Rows from block 9, named by matrix and row number. Rows with one number belong to one neuron. Each number is 128 + 32 x the weight over its row's rms, rounded and kept within 0 to 255. All counts start at 0. Numbers have three digits each. After the name is the row's rms in percent of the matrix's.
# gate: first MLP gate (model.blocks.9.ff1.gate.weight, 576x192), inputs 0-63
# fc1: first MLP up (model.blocks.9.ff1.fc1.weight, 576x192), inputs 0-63
# fc2: first MLP down (model.blocks.9.ff1.fc2.weight, 192x576, transposed), outputs 0-63
gate.253 096:171205123135179127130077139198122157103154156152165129104147172121121091153130099131106122100135122113074105164088081168140068122191121138139098124143071099129095137106073086083154140155153187
gate.254 084:139123097152145089132108165130096206135153090118153159146170162128155116162165104129101118138168177087094130153158078118095132136099107148160085079115111148097164142149116157106159078097154132
gate.255 078:158147054091141126150121154118161105103090078177089116197091136103122111084142126081112148154129144150082096125181113141156068140089154052154117070181157100127061148188139094134094115121133128
gate.256 087:118122144178120125169084065107141098115105124151125139152114103082118114167089167123142116143030141113105175127119150133159088175113114195136107131202119089100120134118115107097127125108083094
gate.257 084:116077176076120175148094083154101131170126139099160109159187149170140095151118110216153090146155209122144134146141125119114162097087095169139083084149128135112095093139160150138119141133149116
gate.258 108:119137169126150105120134142094080128126168121134141189135144140116168098140127143075131071175062151139152103122120123149111126064118168107096078165105121084091100159159134120113092136108092105
gate.259 109:093089141108108078119133111120110084170112169110081119101138071112082129152069139095075159083144114146143143166152118126106124154095143117105140116095202160186163157188149125143165071129160143
gate.260 103:195105092127096126139119122188100152134158097144171093196117067103148141065103090128153117137122117093094123113124132112144222162144147167168143118092110164113060184095143114190116091147152088
gate.261 100:195150137142064164161110133167196109137166125110154163088180162185124058183075136151121126073164122088118147146166201089140153111099105121136108121153101120057167076111126137124129079122168137
gate.262 104:144114158078095182146150098131187100148161095083122117094132099176052144109157128070142162157089139140153195137104162095148120132098130151164127153100100091138191131083114165128115171136106147
gate.263 100:070043082156097093147108082131145108107071090085199083149150109143150127068136149148181097154117111207148140126142160188148100130103148100130178133158165145076060111142112123140110110070158134
gate.264 100:159165116113039094169146180167173123060121106160080178122148126170140062130152159168111087127149101121108139130123167124176109091126132080157089115129153137187153141065095122153091102104079102
gate.265 106:131132161128098122123136156145132100096114148164123120165120075125155127101119112151097129104082107162163102181156172134152122106133103105133164099127150097107126160110167154151177122155096105
gate.266 112:109112093128135127127113081144073144155102110135100117116117175115199116205124089122131112169101126118158182124163069128074152151091178129103119077175117058096099086142117079170144088149128141
gate.267 110:106184144110053113137154103151182149164094120112088108119116228153097140171137103162154204143103136111110117164174185100147083159178137132136100097140094156080157086147138107063154162128141121
gate.268 109:079115081140152169158137126135161148140087156184112116174069107150095136084154082115102162160188114092092139148135161123160089125142166095105097144113127137164134124116132131124095097066128100
gate.269 092:176156104118096151096114163127116109143122100046080103136178137054165127103114133130130121106158091096194146160103107104194110118086133161170083121168154162117145087136086124062134086116124129
gate.270 108:171072084126123139165171124105083155123157158141157143070142208133103125092150133135152146042137107140060092138075128101167095156142130130060122149147091135094107128123098108183129167136092132
gate.271 121:108097109076123134074132130136089109137160146128143132115176149126093105112181199160121149098136119138159118123186164086119169087091131092146137158184084144117196086126115149077125148097161148
gate.272 114:107064097142183161141146137159079120077150163119116117134081084174120144073163111100147078116094169102144148168105122170134069144113124123128138155132078083152109129113090105163065113126137114
gate.273 095:143153109150153147127139092081076171122126171133134113153112132071170126166153092106122112138127165122148076118130158093124177119111166057189083089094124100118135111107193064113106066166086068
gate.274 116:100054096102120180129110135119179134103117161119194103119100126169104112118071092162128148199098154142102115102113140100128093112109174141165118103172099079141140141096094121207178100093102107
gate.275 092:134159114151124114185102101162110120101146118125038099116167113126155094173081114137145119118082130114140125162090232161084154184090120095092168137167144129212145154160183083133159144165138139
gate.276 111:134177121109219111151111186142175070084110085106153076165070185141141048127185090117111157123081106104118124148135130077138133102097110126199112125120091122140111121145069160085128169119121115
gate.277 089:120090164152113096100081094185128143136068141148147163176085146089116116139125114077076116083119075088196124166111110117135104051132160111117105141084127129191137099098145135217132088109150163
gate.278 081:116150096117113068141129152128087146145158102185099126101051147116150141088146133139112102127137087165136084136098166096128128141135131094150038113094117138177160112070060141112115137068187143
gate.279 102:103100105095100176130117129124173148153097107143172123150144024100157145134092113151120107144087155118157098115128099108161188095119156163119164122129128171105084106145171121167129130107177089
gate.280 103:129119161167144126128156134072080092173187104128085114170128138095102216074159132114162155102118170111128140105104122093088177140173149091177133041144118140177050145094112141117149126128143122
gate.281 083:212137113147104100123127103141119127082142104090124148185170102119127145105140082125129098143141130129117169131122122100081165169115135211166124074092130093121136130119147169171152137134152147
gate.282 106:116129180166140111132136178083151128169139111112116138150128101144129163066095172119117129124152128149145161168146173178138212096131111156094144094064136139159120156127140144126168122171150132
gate.283 103:143093185123081124118093166175135112078158147151165100125099118124100126114121102130077068138147113116150095061111090066049097133144089103129122144166137123138134056139141128142114122121088106
gate.284 089:176136056129132131150147151092149112134100181131145113199164138097175128121109175103120140159158171136123076202110103141168138101137132153148121196150126105194147089157138150109078145081127099
gate.285 088:138141155041162121077077074112091113127126113175123116125170109068076140091124076174121152154169038078144103093150177114135099172128119175157186079103134161116145142143165155137095180165122142
gate.286 097:170121136061169163150160119163087143085162123116130074118090121093071164046213140128149156152096106084133142155167166103154140154137149131209177134097197188098107130070087161097097163116104135
gate.287 106:098138045198168177134109144142176136202085153187119089143065139090093067100174146133168096134108117127121173142151206147131113104135155161136085149081089113108151098161164136096074114109127145
gate.288 081:131103161070101104168092144095143159093147121178160160121136121162173171132092134124122097110137148130134136103146115167170103195081187126134125098133099167094101089077138101075106126171150108
gate.289 095:142176210076093144122109084140091092143206167139142130157144147161134125156086109123084130179107102127104142157175145156106068135091090098106131164181123147120114143137161155153095153118178197
gate.290 102:124149099137078125165091079175128041160090172133108159173139126138157096133119143192155105095102162175086090147175079153146168152099126153117174145112119175094134119130119108124085074113170125
gate.291 079:151094070126166127118114175104149148119147137114187180150119072093177184076126079106139108078145166172134124139159144175115156178194151114048104131082064134116127111135096105125183117116154119
gate.292 106:090150082121130142144090168096095124123096138112113141164096174105133134124105093156134125132124128151139112092110137158168154120086072123112155145135183101204144152134111111128152172117158157
gate.293 098:096090164121133159166119140119127126136162118152103110156115177124087184097123177167142159132111128092121171130151084080129094077109194133087098099115166083165177150128094141051095113128142104
gate.294 081:193118190144165138163075105149148178054071103140172164136121112143164138128133123139110122145152145102121111151154123104179115165113158091097153078149145136131040099121121076120096073122153062
gate.295 096:122109174122078145149102080139131095139091101152136127142163152102125138103197150141136116112149111120107089164145088177159140077143076092087103132075129166111181117157114173152125122160086176
gate.296 101:167162099167120094133133093121135068150130079114096124178099135147140152080084095115093100193145127137142192098142058109132123150106110105112108116048133106124098127149119170093134126105157133
gate.297 097:179151115131111151130098168072149148191121140088148150112120140097154108081136089093147088148119070122118155158127087153132140167116196108163157128144154142100141149196142170165150119141183143
gate.298 101:086106169144122109130088161177106139100163077172112144144158147118164080099109110114141108150135133075081164072127113105113153115130151070127136094146143115121168136081137098136124125141152154
gate.299 100:107172109128168079115126091098173047144116111088125150192113084050105109113189090141121114124119119145124131117160165080112152133130141135148066154107160156095139124084129142140111200107129141
gate.300 095:205078168148108124131082123148065088083181156108127139141131162052090079092134051075160153078104218189126144069123090159134137089137131131085104198127167085129138182171157197181131108120128188
gate.301 102:062145150132114101126226118129166148117126115065175132164117118158093125112089114183131113149166175034127124157136039124182094046071120066078119156140108119131133069159112140136161133119085134
gate.302 090:174147092111074106111146208178137134153142134073094134074122096102132110120101107123097099140165154154095037094144138135135111142127195143168138174147088117175130168124179083199155137174157117
gate.303 100:095152086077077193134092079087172149118149155203110103137073167188165172125122155158088071098152142131099161094116166134117176107139146117164172087168096134186116183099166123102125131141128095
gate.304 094:199158164110053136161152190160109078116158139132118120127102186106103144129134118150107103129113116110177130092124093073106183159092154185127123130138134134080126130205055216132108120106142155
gate.305 095:161160146114159084072098116139119076098122134157159151095120122125065150109142120116138116126154138155119139133067126119130096097232123091057102103129186170154106145156120145095191160150124130
gate.306 087:072133128139130103160118126156102100143157117167154114173161177047135139121137116172103168107157120085190131080107183077105219126107123136200120142122135079071167136151144153089051087097112108
gate.307 114:160119139098094187110087117086101093132083141130159156135090143144114154180136138140051066121121125082163096118160133143084164131102152160174137154040099096184095154131143037120067160136222102
gate.308 103:161090139120129122118114109127097038080060157112036162196089105152116110141101116107150129147115116144113150102142114152108121184136116165059124135123086124165181129135180126123130091113087181
gate.309 104:122203130158082100144119114094181118106148086147128157152144142133099106187172139111143127163129152202130126145100159123199146164111131068102181139103121183137132119125118063146118095116149140
gate.310 111:209124101140132140125126178142087171121086165116073080087127177082070083121140055115157139101139145105127102064141127136061154123134134139117107145152141139176148080066174102125182133090148134
gate.311 126:094147118114113130097120205158074156176079123098104065120098000110107101111114129159118113134147102109130081148190109122140160177164128147151157177137097082126184130153157137185126099090119145
gate.312 082:139135091060107104086136157088125066128111096109126118127164150137124186123127098052125067109163160095119141135122118136174147117150106144101158130145115128154122139158140112121147092183083122
gate.313 086:139173085116160145120157100099159139164098123154102129136059140131142130179139071114113148150103112069125103159160134051122131172121108149099120165079145081181188156092099127115158160115132182
gate.314 091:115141101140153153139151148118136103131077122144134124153107110089144134138203157103116163111117144147122140121180066180160142104140072099136130128074096149139093181130064105083095116101128114
gate.315 101:108126147172139143142150155148142123213078104127101149073095098078111125156111083156146086126093139084128166099140141108180119126100161151087084125086141185112129160131066146159095188095112104
gate.316 090:142091130116099101138092148200145148164108101161114198110164134119141144183103077100108078108217114147073084114141118097117131116087136132143093195100150143133103154127149152206122159173144122
gate.317 092:117048130179092086155102087159105118154115168142093115137159163082095136080068128119113183091122127071162059141100101113101077134178143182120094137151132133134125074107102081183150155142070104
fc1.253 099:159063113151099126115082116094073145131136152125138124094173119141116153175150098161091145173156118121149122126176186096141195133042099100164106116163116091150138155066134075143117138156143105
fc1.254 081:178163121193178146159103139126156117093088196131152163046138113116107124114150121123144123095133092130187119105158112157161157124147223211151088234123136111137096148109132208103167095113134145
fc1.255 080:117102198127143242103049132127154149132161165133110098140102180168075116114047158173108090119144149098147123151092109143056093131129073149110082141068110182176196116108121119141106109112107064
fc1.256 084:128156163058141134107158164151078170109075064121148157132174130135137141091147098114112149144144097152127107115132066136146096148117095097140157143142087089162099120078166197149086135137125110
fc1.257 083:153118147132142130088094111121161126115110097096111091118130119168074165082155135119122121205130135074070144108122113107122182124084164140127031091189096120102134132160090119147170083121128093
fc1.258 107:192133135148117155126162113094144083159087138133135093111135119132103066160136128160096104109136123119079119116166126110155094173101117128153183142110132151125119124117153177081181133176099134
fc1.259 107:161092101126149156119146104138095170070166162168152138133174155163115172174190159147114140141092105209106097100128131112134137129150089134131142100180107105118162148071087124079152155213118135
fc1.260 106:162093110145139184166096108159114153112137130133108116159051081168094115187154105122097158162125085109146090156135149119225172106124108061201076118099121128095140148089196071159113095121153135
fc1.261 115:182105154086111119166158124152112071090171142152122138154118065072134088118068137113079127146149154138103161077113222082076183114103155141106099102124142153159127150129076139071087115117119116
fc1.262 099:095102111128099096099067185130136099119113141068169161091135091065099152188164125081097149130121157089103144153191057178144104171138131144191149133199062191233130154105117120116149045102115139
fc1.263 107:124085137151061159138114138146113142110120095123135071130143091189186112102137167159130129160178145191166159149121143158109127166173122115143121106154169128128061092148195149103158057097075216
fc1.264 098:135132168075074131098114176147150137142145104136182121132178137072166095157092087144111175148072157115155140136168160120148153041093117146142126120117099142095174124041172128172044130106129093
fc1.265 109:142081104098105201112181104124127107194095143111125056180104132151138204172138092148114200194170117093117105072139112100145129110144121174121124053166084081127156136109128132124197083153084120
fc1.266 106:138056163110175089066173154128197096117141150155155105149125094146125137155145095130084150083157131145105108152137165114110156175104174115134174106143120145097169122166169150200141169098096140
fc1.267 123:173200154122121147104057099160103083120139153125088127144141116195156086109118162167182113066092140063181126160103122117101188151119107160167120132047152169069105135100123093125110160155092124
fc1.268 112:161146130154176121128147120196089169151112174170185138133124071142108092151192149122105122132128091036098198173103130111131111185136153080094126126158124139150140146118119155173121126080120131
fc1.269 100:113137110109156147147135135112135100138094099076075167120106186088141069179162168159102133134154165138129176154102099119167095122131108190156136073075147183153157121210067109124161089106092143
fc1.270 104:125148110119153114115114095130133115065124129160139161131119162127093113174149132136115082121195156137144123121156128144108072125132112179193089142165163102101106166087157104119039123084213166
fc1.271 106:133185153135128083164115148153111145100105129178156131152146115118180126126135164107161106161126100030146150179100123164134063146077072110123154198120191083132134209119114145132077097188082162
fc1.272 118:096146108139122101144167128105087117131130170081166181164106127114153122108161124121108142131129178090202161156144123190202142129110163186108092088129137067152165075163115084147152148132114141
fc1.273 101:177217134164148158114120138073132163171100121124123170097168129161106111115089131167163137122129048137085149105128139091195092183072074073063095129116143136163133090111097139143125115164166092
fc1.274 117:103100121131160155120115143151151138096094138102181116084146173168072113130156201159171119096183125155123150124152112091089155061166080083129111100103166146111172071101120138037122167140158144
fc1.275 089:159175153113106122132080078143141170132105129121170112107177140100110116153136098139135134156100127103105066176111080166166092162162115125106104190112116092075078125123185089197146108134115128
fc1.276 111:146073204122115157111140133120120146158156125103113121078159142115114139091150139108124128166145089150201128101144119112169140143108117162127089104199149102099170054142127093145131081182091129
fc1.277 084:144176106096121221121110077111116111165137128137106144124163101077146151146142114117152167109194086125124105124119093144109179141126200135109137181160156104071123101153098082098169096130120119
fc1.278 076:144165075132137111137081134128111087095149155116169118118134148190162118073194110100038151136172110176122123133158104065133125103080115146145146177114150152152120109128029138143119192112122115
fc1.279 107:119185175148144088158147114113098151083118132129125123086152166098177099127050080146108129151153082074085098133107124201111116103140155127167114117091167111193122223110115138128067155140171108
fc1.280 108:140166113106077108098118163146135209139149134092104116127116164136148074140184144110103150093097140113127121186092137137103153102141198139159166142122177149124171157116124162221120106126062175
fc1.281 079:102114171160138112094072105141114141122147127095160068162156154164154125095155081115107083173067089165108124140091098136146124126139145061095157085136123130177111108190120110202117150117163122
fc1.282 112:092216099140093128106157124095144120133146108142121129170158137156108127135118131157171108129104194117140130141097172213171157108114148166132164148117132145118100132175161140134133158063116125
fc1.283 106:107149173147161072155104060136091181126101137095150056141137115131101108087171124104101152132141129124171121179159142134108162199155143091119169134167216090105154132182157153125103099178103089
fc1.284 082:071195124098143171140116115161103087138161109124102131132128149138093142093133178124186145130140175092176112197048103184142150095117155189110168071116078119169127155115093112152088159070150145
fc1.285 085:165182132152141144119111099154068130105137116123114134101184122103126204123093166208133183075150098177136105103119167158083159143161143099109168113185082139100143066138150151129123121140062157
fc1.286 101:155193149130119150110081119089169100107063149105066099098097153138115152150125113139080135142143121138124059170117117068112169139120167146143131131078117165162073097151099117139104082112123125
fc1.287 098:176043092131170106127125060152126121144103123174144177134162161148140170162147125097151165168167085144143106115078140094161125134092111042120067187107134166100097107083119127123132118124164129
fc1.288 091:112116110068114192132130120166127112096110068142112096072153155188091198103105120136110097113146125096146126153126136186157183201127129088096114162156144167119077138119113144094079113118112147
fc1.289 093:145097128158112046152134134111115161102089095123097084146106148134095160109122093148074108107153141089109073114136177085103146157157113174129083088139153061211172137074099105167156122116092093
fc1.290 098:144140146120115087094118119094072199203112134109116146125063114212128170107144080097133163136087127120151158118115131077135130112159158140115093113111153116109100179136171154143185145165179131
fc1.291 082:144154097122140182105108076114127163157093157162137075178128114148151173139115145180114101181180074140106160174148110087191153087107150135162103112118171159140192108154179111153090134102119093
fc1.292 106:130155117166142178115115110112190156195172155123130081157120086129138176156162095083109203109093103178151168151147116121160100114118137129141145125064137096169144169141130149117122133054102125
fc1.293 096:148156198153194130235052141152089168080104212114121164116082069165145143140111071140144112185042132116139116149163140134109107100102131130141123088131125145119146176147127060162123110131113115
fc1.294 083:121123121144148124194108158135191152135114160168079111160203132139156118103137116163134133103201203083085170082152062150085100128089131135117073179174140142124128133136121061138121111102098177
fc1.295 095:111101151145167174085106130110142138153123153130132114151079097095148156108106131135095140116122087128099156077137129117137125086191081106124146095168137109100162113093165075149155094187099078
fc1.296 107:153153088149114125134139122095169068109144163213174197124090092086126156146188135141193089168060112087163169172121080133110146127173117154098120160137134108091089126124156125175081094151119082
fc1.297 100:106140174098116168098142166145095142156113083146140135109125126112141144140165083107124096115153093148162197053122167147113097098136217150126114147144175136109154197139100080174156145128149129
fc1.298 095:162125050121084120119109131104103170098134172062142156159141135104155135097202119165038094131126137149066108125110134116155096188101127096135170174097155196131162155131121141153197104131085125
fc1.299 107:120143096160091128135076156082145094203157095115070130148140137102057173136170158130104160109064177168135157160186095111106159180145180190128079108116185168115119091151166153103067121125152155
fc1.300 093:159137168099061132153153132197132111114153133087125119098118106173074156098107142125059088122177144166145138055101116118102111164154142172085107119125194153105122144140170126122162138175126159
fc1.301 093:108105094068149090082145159091069120093126108110105068126188111151109144135165113200147102121066140082096111170082188127118135115157108117091094159154037161151077108123119163135107093127121102
fc1.302 083:087053093077071109108134128123127144154141091122095155145168150135136109152149106171108114149112110161133112122051092139130099146127114112160090105046104148178146149094137129183171074169162116
fc1.303 110:113129156190135178145156137154111089147126085128158090102160124113078135150130133094115127112080114164222086113129104133141083073165144151116137109125131112131137134126096173095111185123177185
fc1.304 095:144153136081123130164114140131166143150143122142168157100094146171145167060157121111075053132091103071097159096069170115178142099139107111164145101154180123118092129149078153165117104170069115
fc1.305 098:136152063115132150083149117077099148103073107106161119154154107090106133163159107142191134129125123123164142121140152147140150152074121108155144092153144087131145157111194100193119153139099129
fc1.306 095:165126160112117127125114090107126140127085152157104100183132137140108162122144136143078141155074151144167156132163178115099162075122103131122095122188094107073087118123078151076109153164105145
fc1.307 103:052053124100145086149124153109185119140112124121105053128091137089093131105161114066109093131135149124164139154111155114141131089184075140148088157128141147063123130158140131135175182157113131
fc1.308 102:145114145137128106073152166174101169126144185105088168161169106095187106154128066084149159160155127128101156087155145062111070129089173109069104090125147134119054156109127124147187103178088174
fc1.309 104:130113096179114101086124097094141199130181141133135124153115132150129110133093119106089122111103169131142141159123117141158138185204157123164145129153136187132139119111220117078152187110175150
fc1.310 113:094123145128175132114145115148150118158157077121170160153102096119104020157126113126162128165120086091106133150142099140112124123099131200071153111130153204141134157139074134120166131079113134
fc1.311 130:093066125104140132056091110145143085132065142117120118103090129130150128118152118134085124112147139125170051126189079119105130154161142188087141142121118110154189081123101086055135153106099128
fc1.312 081:128107139161127099083163147119121110114104119121145103129084174157162141107094142122136121127111144099157137078094178127164108213101130127136184101131083118130142106129141110112099104072156178
fc1.313 077:143166118197132162114095136184142122150122096123096156123120179062098118151169148162178099134103152121137094095113144104108118138190184096165116096140106132092143109111186130129156160111102150
fc1.314 094:142112128150082164129162078149132134130115165145126155113133141149154115139135121107091130062113145090117144062112093147128144156132106144163128112125115134211171103123165137089119145169154105
fc1.315 094:151147113093131152143159094093178116100124146099107092125161143157086183093113128121084161133109149101175116140155118197173149211188107115120124098132117065175115137073183139146107152098125193
fc1.316 089:094147153134069103118101149204145093155145155069138132068141152090107114099130163126062119170217144093070121171086013152146142163113143113172103166144163100149144070148134148159169090132100163
fc1.317 088:151160107126143137128122126134104084094195135107114105120075181145133173171083121103132166176092117086189108150161094065122116084126122191147133146151130036165154115157094131162115164140135112
fc2.253 099:080095195120175150089071214163108098111134110136096119096151149121118164120175132172130121137142178134147093108131179141128133120163097123206183104110130159122081078108155138123159121175122145
fc2.254 081:153141095092128098068190149168158164131135104166124094128124136153153126177153199134141080170129128142109102141212115149119133128166152093089107101080128124092194067124094131096108210156132088
fc2.255 075:153110133061157150135196107160129064118171161086151152133167099199108092097160103152152150108125120160138121093094117129097152110209148096139116116114153103165169162120098130120116133113120101
fc2.256 089:163120218159144129142167117157092102090157134109150122125181098084103135074083142157123147088192137140128135137134101159129121158064073159085143119073109078213069202092116158129152164154145068
fc2.257 084:144161140133112155136146123133174144114149147080121126219119120164143138255130152123138122081146097159159150133152109117105129147132110039100133182112107131113166103180142125094179124137109099
fc2.258 104:207169094130137103169161111159060165073092141131172161160144145114151104130114101156187089118165175152080107150083130117090162112137166107143100076134143159050120113089193133043131101139145145
fc2.259 110:124134145082113088134164127145173145105128119110126124073126137113131091151179145149113125118110141114112089136119108189113128158082110139080137104103143064060105124201095129120142152117193140
fc2.260 112:179146128096135080169137167114136146130177182124152165099140142132160128072131126055160195112085070108129100110094133089186121103149129113116146128118084117080112173192156157173112131100126128
fc2.261 110:129150137116095089207052157137123141075111127148115147144152148129155104103124095053133101101157128115131187150164201115135090157096089137166125173170120091145078090193188135131128127085141144
fc2.262 097:142075156123136148148119111140164035082090106129117124120167119126065138118111119119122154147107116161137166187090124162160128106155166116141189144089168143060094169208096158137133104113138115
fc2.263 109:155143097191132094174118180170131154132123166114136083100142141134088126142102158123109176145127104174163105149145116100130101114086142116136080141082117093160131164114140130109098134128161058
fc2.264 105:104180107134091088142104154182110145167116135128142181105203197155144119128143134135146120133128139126134198139102182151126165186120089116112169144146135138178157175113128109117126107122174130
fc2.265 108:091061182141139124150115147139081171103222150139142084175075141141180151073111138186171160104112139100098103137152111123186079101174088137148114152098044101101107124185172122076072102134101140
fc2.266 108:121084078127123110120086128098131047158109085129134138099158131145082159125119132149174145108154121106180194080172125130203134069150106154130140125114145131158119150095077138091161132118130124
fc2.267 121:078136116198143148164146138104058132134131076112161186099150122141099097143172168135160084169128134156143151092108138115069101102089124127148140110084128184123115135159006187117132145113172097
fc2.268 108:075154097114176145140107178132073114118138154171101139115135115101122090111176113169119085189096109134079114132181181137118165091099134111089117096152106071148188118164131111135149128124153097
fc2.269 093:144063102140153136183115106101129059147143141110117157166153113111131159092100117115151144121123100098133071131106090124111113178131155089105190135103121097192053171171165100089109130148137113
fc2.270 115:128116110127145113096095174162107131165148129150087128111114132080104080134099142084112104132127098156153118090154106053128110179129124167103076110043100159123183143157170171077145149142149159
fc2.271 115:188107127149155192130134159101123154120116120142082133160122177145173141119137151045176129093099159163089132101073103163098104160132147073115145131157136125132084149152139074148124107055107173
fc2.272 115:106143113167111181118108114135178145117110130117123119077092067159202121067153122034098196171187191109176121174103100121172110166123140111113120125153184133137218134121131156159149143207119191
fc2.273 099:156144132095091097144056146083115117189096078173218128134131151124117107103164112188061152120120105055064144119131130149112129100100079119146101135086150135163171106135135076084102156165149124
fc2.274 104:166117169119115043157112145137126133183095148089148128154143105096084107138129117152076100142097112135154137092109083092096083176090151128130114196124193126146108117166107072097131106171131138
fc2.275 085:185138118161110069137181169097154128074171127159161119099127156186107173170150094196121153100147158046168105095099134143172128120119145167096072160113170118133120088142114145089144107171132130
fc2.276 113:137125185077127085179102102149151135125165155161145100117134081164125110157112169081073130138144132134116073139083180156160160091149144095117156147180100118133154173111148165187156129129093166
fc2.277 083:165188124140109109092090094150171075147163084142210088119147117124155120124184173092122157156116178084163125127052085159104108180117139148153142149087149159158175148183141065131142087105157075
fc2.278 084:087129103074142158136120101115104157081091104180091173118086104134110134106085112125108096090093123202105177129147123194172112123151102109130060141115187097155145126156147107192094111113089084
fc2.279 110:132087130127060096106096200117102126084161167053126084146117167158174151139092106107123067137117120188121123102182100105185093150151127141188123097135095128140086125140155093087111140129139128
fc2.280 109:109160123125121148111174077098140155121084101156132130186225057157134138119095180092196139117185107144151103195143096150125117086097129066144116068144085153123117115156093131123160139120113110
fc2.281 087:173121081068122072134144119082108118143148162131150135163075099148138129098129074172121082105052125112116154149136078109125137075092111207125158074111126128045120200102164093092174132110141107
fc2.282 109:097132121086204088138149136209098178130100136119165153109082077128142079142176120080094128148180129200154064069143106167074084160117155112192132140168099092119141100141150069068147154113132146
fc2.283 101:048101183108118075101095162185077151116142095120153094176200130176164162098203135132129138100157122167128148107120100108151062141122080098142154142042123109131125085139109178131090106107137163
fc2.284 087:139093147126075114134093149147076065140127135096176125128140100116196125102109104176080137130080140124088130163122109108120109120167156117112103152075137150153102071080049193073140154162168161
fc2.285 089:174178175100062081167153165137084156117142090121135096119110121103111103077098094180113065155149113090125065087094144097152160166109150111149107160082152067175121189115144165158138158116161085
fc2.286 101:124143130156090157142074165129098119151133108123140107075105185124113073071163117186127098183136121123152078108116128205127112142158120183147105128107132142078172141177091052107151135130140149
fc2.287 089:137135147144106132036103124094075128175136062147185174170151144107144129163162131085105121131135128131146079125153120132170164102144076161101125125141135076137175094044146138122166171127164081
fc2.288 087:090137187117111150097051124147151078131101108157127109145157127084128143136091106162151133116133122117120131105077138092122197075201140090148122152049111095112119116145090143111155109125111075
fc2.289 099:123052220071059184185134105137159109093103149126133161108158195088082116163100156102150147083102157128097145155089111097089139107090049114148080128156141151085110107132154117061103115139109111
fc2.290 100:095126109146127170070120129131177108105122108116122137194146146084168121157173092160107092121207124113157124102138112100159073161098182141129114077095110159103140123156113111113097099132120097
fc2.291 075:140162153095149180195139130054147089107116132129112188148104154071131097154156143070160152125127169173147080086147154133180080133169081116133180155116177122146148129148152139137104150118149139
fc2.292 095:111147081112132057176117171064162115120136138077127065141108148093171125115131167136170164126101199127101142158193126104201067076169152121160112104088154126099070214136089150049095170075093104
fc2.293 105:102125128083099136099099140180118091127111132122096160155120141127250166176040176119118137078135087145144149116140119083152118144119146138116098135139110154117127125190143148077165099130152067
fc2.294 089:087161045079128148086170093139096150104143185097112126148074105061108088178133160140115119129091145172125151130121174106108172107168105168132113082172134122177159118132117136111142132141145113
fc2.295 100:217129104108150111194193146136101140084142064174112154090143109081106098176126097103113099140123151143110132128121190139139090148088126167112128103115105172138176130125166143058171115137142074
fc2.296 109:174063140132121075103132205136096135153128120088146072117090122094101126117130100159153101070112107089168076188138116080157157119151089219201161177136149159193078086100125157159173123169116166
fc2.297 094:127175158167131079085096082101177170096178144103195139138209094092068075139144152142159146117143107156080125101146106107141079112097144179099120172166118151090152147183170120125129133078150103
fc2.298 106:224125130155151105164099117175084169136148114083120167134125046203163176177211132132101108178109125109132122120148100082112161067205163145139104124112137159138151131066121119170141153149118130
fc2.299 100:141166093106130098112150122154145081154130122124134074131115146121162137138151098164170078092197199077184148171144149180164161104164139111164109091116051108080108143158079136107149058161151131
fc2.300 099:145112120135172138077134154178127122067100128169095132140153157113104072160095105134138114154092122156080096077124078073152126126203126152189164158064143143150203134114159109134086111179143142
fc2.301 096:151169213123129129124151078170156145159171110129099160145117125102103062142129119135149140095103095169093122107151096093056149108149128112149128116119114084131169118170093111180140121130063163
fc2.302 092:081181137120065188098145122128082129146113123126134116165140104170081089107166130160123153135186114096082158141129063189157141099170152127150164152137181115112210147137121124148122106140104110
fc2.303 110:161173122149108104100160141077135191110169122175169107133060132106103144136142177160123107115130095166147147140129163144109121094115120159144074138078061084137101125123194112111108126136114100
fc2.304 086:163125161143219151135087121181127121133073056174180131113097115096131130072193172112119121151130131174202086134126171118107083084133092146115144095087134080168160114169161185083112117144126107
fc2.305 111:181083100127169143139115111117091105212147140135112121148090180091124149135141135170101146127136156047137172114103156142128112127167100188123089132174089105107134139185146181146162105142150143
fc2.306 095:086115111138122138157100119166140111105147139071130137098142188187147103153173141147091085118120118205102128087180102140106182128134158137173146172088110090144115119101122074114125147152152134
fc2.307 106:131145136105135170178160143202171150204132165112147107092125071118158174114147168101108146141150158153056173155133117106176109142109123089104185120114118119147084113149187071144140106174123138
fc2.308 098:112099094118173114190177124112181099080136148052109156128117116091133123145185128175142139086163103100142177061133097105126106082111082130141085155080088139147090142098115136102107105144127153
fc2.309 106:103122152184147222141124066141163101102095160166119085103116136144105115093116129116096113075132095111062177131134168148085098066139170100164084143100095123162094127078141184136188078122096129
fc2.310 122:169109139068124168054069096104106164135123090132117137121138146115098067110198137139112090186094131112127164108180073174135142104102136145152107155216162135094091117136108051134090153112129131
fc2.311 118:128146138142180130074138123141123114089126128101108087099123087144121104171078160189109185157087128134149134078130168098093092072135146100190133150172158154094133134141177145127103087138136106
fc2.312 086:118126135119146170049156140101101128129110170136128145154137115138154121140113125152072148122130184077130131122099168145153125183167108173152107041141084125115158093162107141143143156104127154
fc2.313 086:160147131119174103115157099119151141108095103146131060106162141159162146152128152161101133126107113101157123164108031134049210115148068205109095132111108145047082105077105137124102102120125150
fc2.314 089:128134146127079119122126148139137090102138154139116115114136113128109154169107080162161125075128092164089092115116118131117076110102096141173146154096073177074091124125097141087153172156162151
fc2.315 096:135157141118098155104121161131151135119104114147116095163162110088170175125130052147134129088133153135174100220129126095091091123106145113143165164149129105122086114093124164166141093110126192
fc2.316 084:111129110137133170141129129186083095037074058146157093126115175187133150102170111091122141084057123107163104210132171131102147074134100080123132108142136126117155149150142101146111144113143156
fc2.317 092:199129077101089126074088099135176084112091117099181167128115127119124173152140163163172207179124086109043161152169146108136131134137180138097132140042160201148130129110157133130182057149126115